{"model": "image classifier", "dataset": "retinal OCT scans (Kermany 2017)", "train_examples": 49215, "image_size": 40, "crop_scale_min": 1, "horizontal_flip": true, "cutout": 0.4, "targets": ["finding"], "num_classes": 4, "arch": "perceiver", "norm": "layernorm", "norm_position": "pre", "activation": "geglu", "mlp_ratio": 2.67, "head_dim": 32, "fused_qkv": false, "bias": "all", "qk_norm": true, "parallel_block": false, "inner_norm": false, "moe": "expert_choice", "num_experts": 8, "moe_every": 2, "expert_mlp_ratio": 1, "experts_per_token": 2, "shared_expert": false, "patch_size": [2, 2], "layers": 8, "width": 128, "positions": "learned", "latents": 96, "label_smoothing": 0.1, "loss": "cross_entropy", "head_dropout": 0.1, "residual_init": "zero_last", "optimizer": "soap", "beta2": 0.99, "lr": 0.0021, "beta1": 0.95, "shampoo_beta": 0.99, "eps": 1e-08, "precondition_frequency": 16, "max_precond_dim": 1536, "one_sided": false, "adamw_lr_other_params": 0.001, "grad_clip": 5.0, "steps": 19900, "batch_size": 256, "epochs": 103.5, "lr_schedule": "poly", "final_lr_fraction": 0.01, "warmup_steps": 1990, "weight_decay": 0.1, "adamw_weight_decay_other_params": 0.01}
Rows from block 5 of a small image classifier, named by matrix and row number. Rows with one number within an expert belong to one neuron, the router's apart. Each number is 500 + 50 x the weight over its row's rms, rounded and kept within 0 to 999. All counts start at 0. Numbers have three digits each.
Before each expert's rows are labels from the 100 images, of 14848, where the router gives the expert most weight on average: "top examples" is what is common among them. Only what is clearly more common there than usual is listed. The data: retinal OCT scans (Kermany 2017).
# router: router (model.blocks.5.mlp.router.weight, 8x128, trained with AdamW), inputs 64-127
# gate: expert gate (model.blocks.5.mlp.gate, 8x128x128), inputs 64-127
# up: expert up (model.blocks.5.mlp.up, 8x128x128), inputs 64-127
# down: expert down (model.blocks.5.mlp.down, 8x128x128, transposed), outputs 64-127

# expert 7
top examples: finding: normal
router.7:471510508416494469574497466445598476508523487472578429605498531510574483585542531518469636464444531539524445434506446478402511477488488508547530524494477494559542441510553552424508511447455539
gate.0:545442517454459494507459443485530439480434508387573581523541494530489498499564551464449560531547480426609328575511510514438494458454442506419472513561457521534480427482521532458425421485564448
up.0:462439520442516440477526392490518508410478570431524561508617470558519546512529492414432468554520510438557403546530551496466465480529449504424447546611470534455460486466521546456457456497478500
down.0:480552483499480487538562467566488443487574467534468450549447516538426569502506441492448585580486484562459471426518435559477457553463507488499439518554545470518457464510433388540526525406485571
gate.1:474557513456533557458464492514546530449521466448544494533561570520529483584550603531468492530516452491526523493487492506563553474496571462543532634513492588449461469545442566494446469545432482
up.1:452546451472521535494452473480555556432562450443487517531566575464541487553565601550465525491500455462504493484488517550569578441468575486559481596507531594481416480518433566500446479526454519
down.1:484529434459587440558561546543504530596607537533511483562434536415468508454645449495483560469589481509435519504515501463579451542423524478510572608429566552475430559482619505443606505495581496
gate.2:564510469560520470603473533579501401459542539572519552516524430520556547470514505544495484523433520486414460445524514559533533434523390448416474504533467466480408494512516599485447535481445582
up.2:441546586428457574404459507512498504552499467501544552533515502474386500539549551491563435480597463514489543567513496421482435523562552542548497481428461548381611475505517444465552539525522432
down.2:417528362506488635480507555470577555495470541493521517472548447510506520546419592481539487446542522602520560462517458449508516503562459558510512526445528505472513483559500491519471552512517448
gate.3:500425490521472430492450458541494496543433538498506549515521503521444519513469491495490569409468534519445449474491413561563348493555451473415468482441527617549497446560555514361505458486543566
up.3:407560547484545503520581469461471544502555574559583532489473501481479528540454542524498493546456503557464475473532485638581429455493501496426454532507485483506546509544494529461646547408449489
down.3:479480424441465486516492434425533476466503522528446478503458471589517427471574552480558442522457466462501457510508502487425534486541566518509536507464490592566381478479445401575410447489431484
gate.4:533508521481485451445492510478333466551534556423536544484442510468455530392449459456431440576466398450503494505458494470505473410489477497515494579574391557482576475587505452495469485520431501
up.4:504511573496545565520507526524617569435494470565455452554539561514577491596540553509568546412518619572469466507521506475485542537537561499464557504490569453499442496420513579495512463450638459
down.4:484597395455387483456534499484465522540448510538461501500456544515506524517447456488509501490395519530425522482391510488528535535482417490459540547480502521514531479522453475511540479551479544
gate.5:465555544478567447490414551467481513497508534492515502575473459583473461455456507447475474420360485457534478533607511419581489413453502483499510534470549457473413438497598450519456490548461490
up.5:470556544469597443491442549477478504497493533491544463572492444610476508456454513473458459414367501486577480558591484427554499423457508484512554529465546485463396468526601477541446521499499447
down.5:515524422489555602410448399476538408530592480485515486466525519507535566516543516528544509426525490508437483544391533444481432538449472482555539511594536431508505413536482477466454519489555431

# expert 3
top examples: finding: drusen
router.3:534519417471493457486505454411521473590531444505454556453574578486505539508515539454512528434520472476419444514578539473530538546555508448523447493487616540527432566418469430532485563496526557
gate.0:536451478523561552592499564513520560483537503564482447517505522532432506591494476470513490528551508567518561508509517531527464490551454519560532316508444500581575539579447595446457475525513470
up.0:519421470527569510564508584463520517471522469495477440512508502546433461587479499471470457534536469516475486546467494524535449505558433502516504370485487513562527516526493613473444444546453474
down.0:524509460436497496466529526414472561514587482489542367559457533529482472576386541486491494498443583445514501529447538517433547432567526549516447580508535522463490531474534463553406554474490427
gate.1:458441475564494475478444551464504481418511516486485434496441503571440584486502520515454497473590548463450523512445501579484469436544485553446603495317512499533499435530456468536525462508462460
up.1:467463461506438538502554561457506503466536573529518484515427479631481562531423495470494447423484571409552544554486519572478500458504527513471479548438520441542507375471329471437565495471513481
down.1:505557454450498467495516498465517450520517494481488604409485535561422556462500472487457499504522543518551540548565532468449478482452622510549406473481548532503510545462506530431590478609373520
gate.2:469512526514459437527507507437425449544555466465538446504551515488363400507529502561539481432580461471562505544480527487488433475520493478485537516469466512514449466469504536532566522503484501
up.2:475547492532489436534555556462434452497554432502572488512559495453394440520513542612546451464581457472468467560511474513444455481517503469520551540419484482543449477506505521569542490506508522
down.2:482529601503575573445464462500417498501473516464506518481466472538526591498582472489493498514542511622478530472563494529462442523512533584391470470496419458491424430521482386411518539543510482
gate.3:484470456527461475509527424518449519504557472600444536515513463431558477596456517570467556481457558419521424535509433447476513482482432396483510445492493502460508484499402537408504547500402583
up.3:515513551451528514461497568467543405453470530393526486468436476575407527377498430463515448498517423536507552498470554510484495529596545624555480567538509510531504506497598470589519500517534455
down.3:465525517395465419619613445491490513539518440530570486556477544454543549573429518465482511557526567504589517439584398501459551469577534496397513475406519501412470491509526530438486496531484497
gate.4:490522527530471395542496409480544531436487485462460547539478446466437504408458499499578541503484572595559487431510413630528492506537532457480453513353485447458485509469518452572492560478480460
up.4:452480530459553481443463540464458501510467482470520450380533531550626473587545468467431449473557457472465515564525526449467448527472507532529563509594464604609518504549461584400544482545518463
down.4:480476498380455514520451454543417442435494460529468626480529503508487532420412459551554564490450456537481491451559490522563506571583505429476563498528482444463403488493539490406480510540434523
gate.5:481397534535464584554460566642641450497447496448495501455487467555523549539499380572538485456525533506448617526529465519592484473490516533540527505500544526453562459485529501574543466481579553
up.5:495393510486430564502471553604623460467388471407525520446457439513545551502507343516515468462493479452467557506476489469557456475477486528586514526470577487473519473457573555646536447488564482
down.5:428497535564449428518414450487443479518500428577496538540512467480508491567485476391515542432470534520547453525493479465473483456501543508594536410457563476544518558484525537456486516510605502

# expert 2
top examples: finding: normal
router.2:503466522406504527437533445582605457542472473537485470499419532590489512481415497472485486547478588562488474529437494592466541503525523543581584570489411413479529399579429503492566475493410480
gate.0:544456545413504445523494525473431565489472571544476556580475550529454492529527542540466557521546503598480507485494527485517513421556498481609459392553498454458395473445492588398515488431419496
up.0:552451559453500483580478534476446439577598558432504593581441516526517494519586486443479545523521527501535477516521500496460456473561476554573485550468466375512433442492474564482484494487497518
down.0:393435542583548534506531579547489482505552567532433473487533471581572515487552455471494513486477548481481474487480489414470444451512432545477511423598458534605563549530489437498479505486614468
gate.1:506532481558478536595488570412471521517588453490568442487504512476461455455484537589560442501544431506474477497504434519532545515522517468448458502527547511604517428461536493438543423562401523
up.1:474487542433496449410473417570539486473404542516430539492503490537539545534509456397419556497450511486547542498492576451470455461459460544529543520520473492407462560548450532556467567430599472
down.1:560524501549559535573490511438513485498535516486470582557545545383533546566496493558499428482491398510487531487420495501529474541538512574532442567489540505486558408513545552518430520456505460
gate.2:506563448464475540430485456411466490470640515370493497427576431497464400524521446506527511448409410512500371522479556494499524464456555579468534474504494528577528536561538535615567496508466445
up.2:535448446458550530499539427467470456474631510414514455428501501498425396469530497518541477494406457571452405490440552414512476499533474575433516480488508583546530501487513524605493485524470425
down.2:449487537511529526435484546512527495473398474584486492496526574446540547458497509521452577474574455394513562478520417552454498515536582518521629556502487518431581554506433474379547457580490586
gate.3:444499399506441479505543489441495489454481540452527467515436532471525477484514495667598471475446510512480569477460587458548443553561530471508527433495578599416534473527439513517411525474521472
up.3:413444461414401508399472514471545539489511578470606526580422468449497487503448493515507548512457536537490531488468460488508535571449565470451494559495556536488483514537630427512466500497516492
down.3:437431501506430537386511473485541466467469525480462489461543491561438520460463451451443563465442395412412561474461474529491449534436469517483533506584630486498453493530491469447573502459483551
gate.4:510461530458566568527480539571430441450464485484575423530517502505484436462569465402493460498464470542530486499450486547548503499541480497428485532484427461457640519505525492476545493466505534
up.4:522454485469549585513490544567451463449494471500562437515531510481456436460573462417479459477463466538544483496446473557515502479537492506427483541521451452444639532489510493490543474449508520
down.4:406440428439458469538448513462522576538508487474436510462455460539499471568407508439512492468570525522488435485432571446427515489515471551429417489495578529496435523589511523532539599564420394
gate.5:465458479535482482441395507441471446510447486559457558549545506365475475485557632531485458570454516521526506458456459533545457491509586494459395583453520423517420395549544578542528502555440444
up.5:575523500491468545518552571537513538419418402475504480392531526590412554480427452490519565535486519461470547525503569513498526538467474497513604507527474472452515563485470432424446521482580571
down.5:440493504545487519500493465450562528517417539618462514500508520419488537412486500618500433503527455577553579486440435508524508492517600617512454484573496514537545504496500421561519535506494495

# expert 4
top examples: finding: normal
router.4:576501536398426475585504395475552510463468529501489552447462474462405488591481462544494578526547521470494459520519513587418494471586512523598496472448529510468489450548444532463445456558450595
gate.0:375475487455639453457528487452513482414527497462481527463504550435438610487416499426552608424417526485469484498569547464392470484490569446520485602505461476445463595426499486411502493420472534
up.0:623530484560353561548483512549510510583457496516515486553497434542548414494581499576466380598569482505512512507440462557616552488539435554458510414500531515545539431575471525575498522583537448
down.0:419520421567436573555545573516520537377437502475473485448460468480519450465505433537472521534440479470496578454515514431414534500437432453483479515541440422527475577491475477470549484515593591
gate.1:432481565513494509510477535533491535489496439450595510502495486541459463554450484565499599479418491377473502443574394409423488529529599487555508479432483569396555564450487497491554537498412470
up.1:542495503467535532467535517517458480465528453437577471512474475530477437563490531513441620525474507490475547474566387445466483588552520448530473419414556545370556556476529521473481567526581526
down.1:512447498487534415451479557437608510453492598585519496452404459449454486410501458513490447479530515481574419528517674535531544460563580559513489476588506492460436403582464538488507484534475553
gate.2:559493483445522523504466512545539527509497544530480486454475514477517567519624501451347558538458486477449445457603544496539423505512522479532524492471487644404471533450498532454478566570450584
up.2:445544443595450488536502501521451529452513556437497539548444483476540501448429412580623483525500489502471576529429437498536636457524438538454554461449480417597557461518496461558495501411512444
down.2:508495520499534443417496518530371563437487561500502500560546443481493557513580506515513459474433512508417565456525468488478410414419555535590560439522512532394470473456504457529440512435402559
gate.3:441563534426471469581491491451486512444561491509474298417502470406505532591575562549490437506534484498511525468474546484454624529587536475473476498544511528484452577481475513503518515446476487
up.3:563435463588527500395508479528518461539494509474517699616523557582461467433469446451523539468424487508510472558517441503534416482417484513523556519462470483505563435549493466512463502543542527
down.3:420589560503486523481536472481473538497501488494414328615506477480561575538567493543446535534514449410457533455496498507519524519605547467497496447533539464533543531491461516464532486478500503
gate.4:508471479516500495499606464477511447481569473519625541498535484488504514457422452444528432469520444478545567528570557508540505463546437496522492531469561467581557416497474499442465628510435640
up.4:493535461415514468533504568587408483502496547396425547562499522445439496467514512548507534562431551488507539350573521558541526564548571466465467477479381553407407511494410536543561467558516435
down.4:551515452540364491446513496457566499491471549558567531499501544499497493495480503512597475459433488463539560597512566529462558544442577456427522524503450565479549419472573480491495527406413552
gate.5:486471487474521572442531421436558600455550571576477418484509404577509451538485464437414650378407538422543481486528470532415470462576500525592496510476516523521499522563514487461520469457492444
up.5:544519508550470442488525467469479472544433493413507483479460492521523506525535524507496437522522449496507544518434576564556548593455501516474517452570510381561567462558595406599485445497600493
down.5:515456511422506473497518432551546521472422526500522500451427544500413493501415453565471533506437517496564564546589424423584426456516457484549439503524546482413558527562474433436503467413545447