{"image_size": 40, "moe_every": 2, "expert_mlp_ratio": 1, "patch_size": [2, 2], "head_dropout": 0.1, "batch_size": 256, "final_lr_fraction": 0.01}
Rows from block 5 of a small image classifier, named by matrix and row number. Rows with one number within an expert belong to one neuron, the router's apart. Each number is 128 + 32 x the weight over its row's rms, rounded and kept within 0 to 255. All counts start at 0. After the name is the row's rms in percent of the matrix's.
After each expert's rows are labels from the 100 images, of 14848, where the router gives the expert most weight on average: "responds to" is what is common among them. Only what is clearly more common there than usual is listed. The data: retinal OCT scans (Kermany 2017).
# router: router (model.blocks.5.mlp.router.weight, 8x128, trained with AdamW), inputs 0-63
# gate: expert gate (model.blocks.5.mlp.gate, 8x128x128), inputs 0-63
# up: expert up (model.blocks.5.mlp.up, 8x128x128), inputs 0-63
# down: expert down (model.blocks.5.mlp.down, 8x128x128, transposed), outputs 0-63

# expert 7
router.7 057 [120 126 120 164 105 150 236 176  94 150 120  82 147 134 119  94 128 126 132 125 142 115  59 174 122 127  79 152 144 112 130 184 128 154  98  70  82 128 107 113 142  90 153 110 126 105  85 153 202 127  95  98 176 105 140 151 101 188 159 165 110  89  93 121]
gate.15 091 [121 106 177 141 108  98 113 141 145 111 106  93 159 157  59 133 114 120 120 204 139  99 145 179  52 104 118 128 101 130  74 138  69 146 169  44 166  99 169 142 138 164  93 139 146 204 125 176 174 124 175 147 115 167 110  95 104 100 112 156 136 154 107 125]
up.15 084 [102  89 152 153 118 110 122 134  86  52 110 136 152 156  71 163 134 155 146 184 192 160 127 140  88  78 127  79 117 104  80 116 114 127 145  88 137 144 155 123 142 175 100 167 118 169  96 135 126 135 144 149 158 175 151 103  87  65 119 113 171 156  83 111]
down.15 094 [133 114 110 169 105 185 150 209 135 189  38 140 170 131 144 103 143 127  72  76 116 108 136 145  79 140 109 148 129 133 159  85 190 122 146 133 151 108 108 131 128  83 134 113  96  83 134 100 103  80 140 109 122 112 123 117 124 171 151 134 178 114 115 148]
responds to: finding: normal

# expert 6
router.6 069 [ 54 172 134 149 152 168 130 178 107 112 114 140 162 124 107 129 128 141 153 152 109  66 118 148 168 101 100  83 149 143  99 174 146 151 161 110 101 125 108 155 100  89  91 124 128  83 161  81 164 136 165 142  53 153  81 123 185 107 146 162 122 106 134 149]
gate.2 112 [134  94 122  82  96 114 184 151 165 124 113 109  83 152  81 135 182  72 132 158 111  71 174 188 147 150 131 125  72 163 146 156  93 115 155 107  87 100 142 158 117 129 144 166 133 115 124 111  99 149  90 195 120 152 134 162 167 168 129 165 122 128  80  98]
up.2 112 [141 162 138 146 173 134  66  67  96 138 152 140 169 105 159 156  79 185 112 107 141 187  62  89 106  98  91 107 187 110 117 120 175 138  81 128 196 128 113 116 147 131 125  78 134 108 141 116 145 112 188  84 144 128 120 115  98  89 114  82  89 155 151 184]
down.2 105 [177  79 138 108 102  92  98 111 175 122  81  89  91  93 117 122 124 140 161 107 219 179 132 137 148 160 122 203 141  74 134 149 115 137 117 158 149 107 160  97 150 205 127 148 129 119 153 190 132 114 160  98 124 118  96 102  94  97 163 100 137 100 112 114]
responds to: finding: drusen

# expert 3
router.3 063 [156 148 130  91 152 130 111 125 138 114 106 148 129 120 146 188  95 123 137 128 157  68 130 123 150 120 117  78 175  74 170  93 162 142 240 173 105 181 169 128 157 148  48 130  88 114 131  87  61 111 108 150  93 159 115 107 121  96 146 126 129 139 172 174]
gate.0 086 [150 100 201 143  41 108 138 102 170 132 124 136 104 174  80 128  83 170 140  72 154 162  82  79 195 110 113 180  89 173 153 171 171 142 104 117 108 110 125 102 134 134  90  94 161 123 113 180 115 112 138 144 122  96 154 127 153 112 138 100 149 104 172 142]
up.0 089 [120  67 162 140  47  98 116  95 141 153 124 136 109 171  89 114  80 155 114 104 175 219 101  76 158  74 134 188 107 176 133 163 186 136 137  68 106  82 131 114 105 132  85  80 149 123 117 165  59 107 129 125 139  65 151 119 155 106 122  82 137 108 187 148]
down.0 092 [128  81 119 152 124 118 115 151 120 127 109 126 161 199 172  70 147 136 108 121  83 101  92  87  91 141 150 129 128 103 122 110  77 100 120  79 142 148 145 141  36 125 130 104 175 105 116  76 148  65 179 123  85  97  82 155 154 113  99 126  59 137 121  76]
responds to: finding: drusen

# expert 2
router.2 094 [115 162 201 131 143 126 118 111 126 125 117  76 138 144 130  90 165 157 132 108 174 106 128 101 131 105 189 189 154 123 124 145 150 196 121 131 152 118 142 164 153 142 183 112 119 113 118 151 150 167 124 114 161  65 169 157 202 130 168 136  70 140 140 124]
gate.17 118 [151  71 175  92 175 118 207 116 111 100 100 104 143 126 138 122 121 120 113 134 132  80 149 125 148 124 123 155  83 163  80 117  71 122  91 119 100 111 169 165 134 170 173  89  86 147 125 168 198 125  89 154 149  40 102 116 132 164 112 186 143 153 163 115]
up.17 118 [ 92 176  82 164  82 140  37 159 155 147 154 167 104 150 126 156 114 136 124 123 123 183 111 151  96 108 133 124 169 100 146 139 174 133 172 123 157 147  74  73 125  82  74 149 166 111 112  89  45 146 166 116 109 191 138 136 121  91 143  80 102 115  91 142]
down.17 117 [125 119 108  77 205 115 125  83 157 143 177  74 206  67 137 119 164 133 100 128 135 101 115 162 141 149 122 125 134 165 150 121 142  75 112 119 111 104 150 117 162 207 122 168 125 125 105 141 147 104 147 166  99 146 147  99 174 183 118 130 165 102 154 124]
responds to: finding: normal

# expert 4
router.4 096 [ 93 153 139 163 207 163 140 147 102 123 132 124 139 171  92 111 153 122 148 144 100 130 114 139 155 113 105 129 180 102  76 176 154 132 147  80 122 118  64 161 116  92 131 103 157  89 159 103 159 201 145 146 100 137 105 163 174 100  90 167  62  78 145 148]
gate.17 100 [129  95 107 142 160 144 112 145 174 115  89 137 165 189 149 139 100 112 141 123 133 143 181 126 137 150 139  55 104  92 133 110 128 109 139 103 120 140 182  31 163 127  99 165 115 144 146  93 175 131 107 166 125 129 142  72  63 120 127 114  95 137 145 131]
up.17 103 [121 101  94 120 155 157 130 158 148 139  69 149 160 196 162 121  98 123 123 140 138 105 189 131 126 156 114  50 109  85 129 117 126 114 130 125 107 158 165  75 165 133  86 151  98 153 167  66 163 151 106 162 112 133 144  88  76 150 149 113  76 132 132 146]
down.17 105 [ 76 137 142 120  98  88 155  85 141 207  72 172  71  74 122 124 106  98 144 111  86 128 141 112  78 142  87 123  80 165 115 121 140  98 142 201 135 127 174 114 155 123 110 161  94 105  97 158  95 104 115 142 144 117 127  59 118 131  79 137 140 220 124 108]
responds to: finding: normal

# expert 0
router.0 083 [118  95 135 148 131 177 126 119 108 117 179 132 167 171 129  78 182 130 121 185  77 162 142  98 147 169  90 179  89 130 107 121 135  57 111 117 185 104 113 150  76 106  97 122 174 139 149 183 141 129 174  97 112 151 134 166 146 133  59 111 149 134 149 111]
gate.0 092 [ 97 115 117 100  94 192 125  93 157 150 151 178 147 104 137  85 160 119 125 100 154 141 136  55 112  89 109 130 124 129 177 151 110 194  94 148 174 125 163  72 128  96 131 141 126 157 145 111 173 126  93 123 155 159 117 123 156 157  61 146 168 155 103  98]
up.0 089 [ 95  90 123  95  88 194 120 113 157 153 148 168 127 122 148 102 177 138 133  98 136 145 114  75 108 103 101 136 127 111 170 167 120 179  87 158 156 126 169  91 145 129 109 159 138 142 138 121 157 110 103 100 150 144 117  96 141 170  66 153 177 153  91  99]
down.0 101 [120 140 106 111 188 105 131 117 161 128 124 127 112 128  88 136 145 106 127 109 103 114 142 137 132 171 154 155 166 112 135 131 157 131 133 160 113 131 160 131  75 105 110 118 109 165 132 147 119 126 107 115 144 124 108 138 128 101 181 137  79 135 144 145]
responds to: finding: choroidal neovascularization

# expert 1
router.1 132 [ 92 130 109 170 111 150 189 159 112 127 169 137 146 114 104 101 115 113 158 112 110 109  75 166 104 108 111 105  92 176 107 231 126 150  87  59  73 111 105  90  90  88 151  89 163 131 119  86 197 138 119 128 131 139 172 132 105 157 112 173 141  86  64  80]
gate.17 086 [182 167  91  96 129 154 113 107 116 108 151 120 155 107 133 119  83 179  98 119 177 118  98 146  61 149 112 151 113 118 158 174 120 145 144 170 138 114  91 162 106 137 109 140 116 139 236 190  94 125 127 130 116 125 169 124 101 135 130  57 137 109 141 158]
up.17 080 [ 90  88 178 145 123 142 114 182  91  84 109  95  98 149 115 145  84 127 175 133 108 163  73 125 146 149 148 133 107 112 111 149 101 133 139 188 156  82 147 111  97 103  72 134 108 146 130 108 215  78 108 133 188 152 123 126 170 134  79 139 128 166  99 175]
down.17 076 [114  90 129 104 136 136 138  89 190  74 125 119 114 149 102 160  92 138 176  90 163 109 125  56  86 138 117 128 150 125 115 119 140 168 134 121  56 168 140  94 132 163 137 205  92 141 126 169 135 138 131 150 106 113 177 193 161 167 123  81  37 150 114 150]
responds to: finding: diabetic macular edema

# expert 5
router.5 160 [108 168 168 156 172 154 139 157  69  83 124 131 118 115  93 165 108 140 160 167 124 100 113 155 118 119 137 135 162 119 105 148 146 110 153 121 123 116 129 125 132 111 108 102 139 106 190 108 142 169 171 204  45 153  93 130 148  80 108 163  94  92 124 164]
gate.0 112 [196 153 178 119 120 140 175 158 138  85 198 171 121  91 100 128 126 147 120 144 114 153 149 105 128 140 165 156 120 127 106 118 122  94 154 161 142 122 186 124  80 123 128 191 141 107 123  89  93 161  94 126 132 118 129 156 140  85 142 159 145 127 143 121]
up.0 101 [ 74 126  85 137 142 118  88 123 104 170  88  75 128 184 167 143 126 123 135  74 133  81  93 158 130 109  90 119 169 145 107 153 147 147  97 101 129 143  57 112 177 135 107  56 110 144 144 172 129 125 153 123 128 130 126 134 135 161  87 108 112 112 136 130]
down.0 109 [128 142 145  95 165 178 183 102 145 147 127 158 128 151 142  81 153 148 149  83  81 139 128 121 108 152 133 127 172 176 130 138 131 149  84 170  23  92 139 162 179 145 146 152 145  73  76 129  72 104  87 184 153 156 123 115 110 107 129 119 113  73 153 127]
responds to: finding: drusen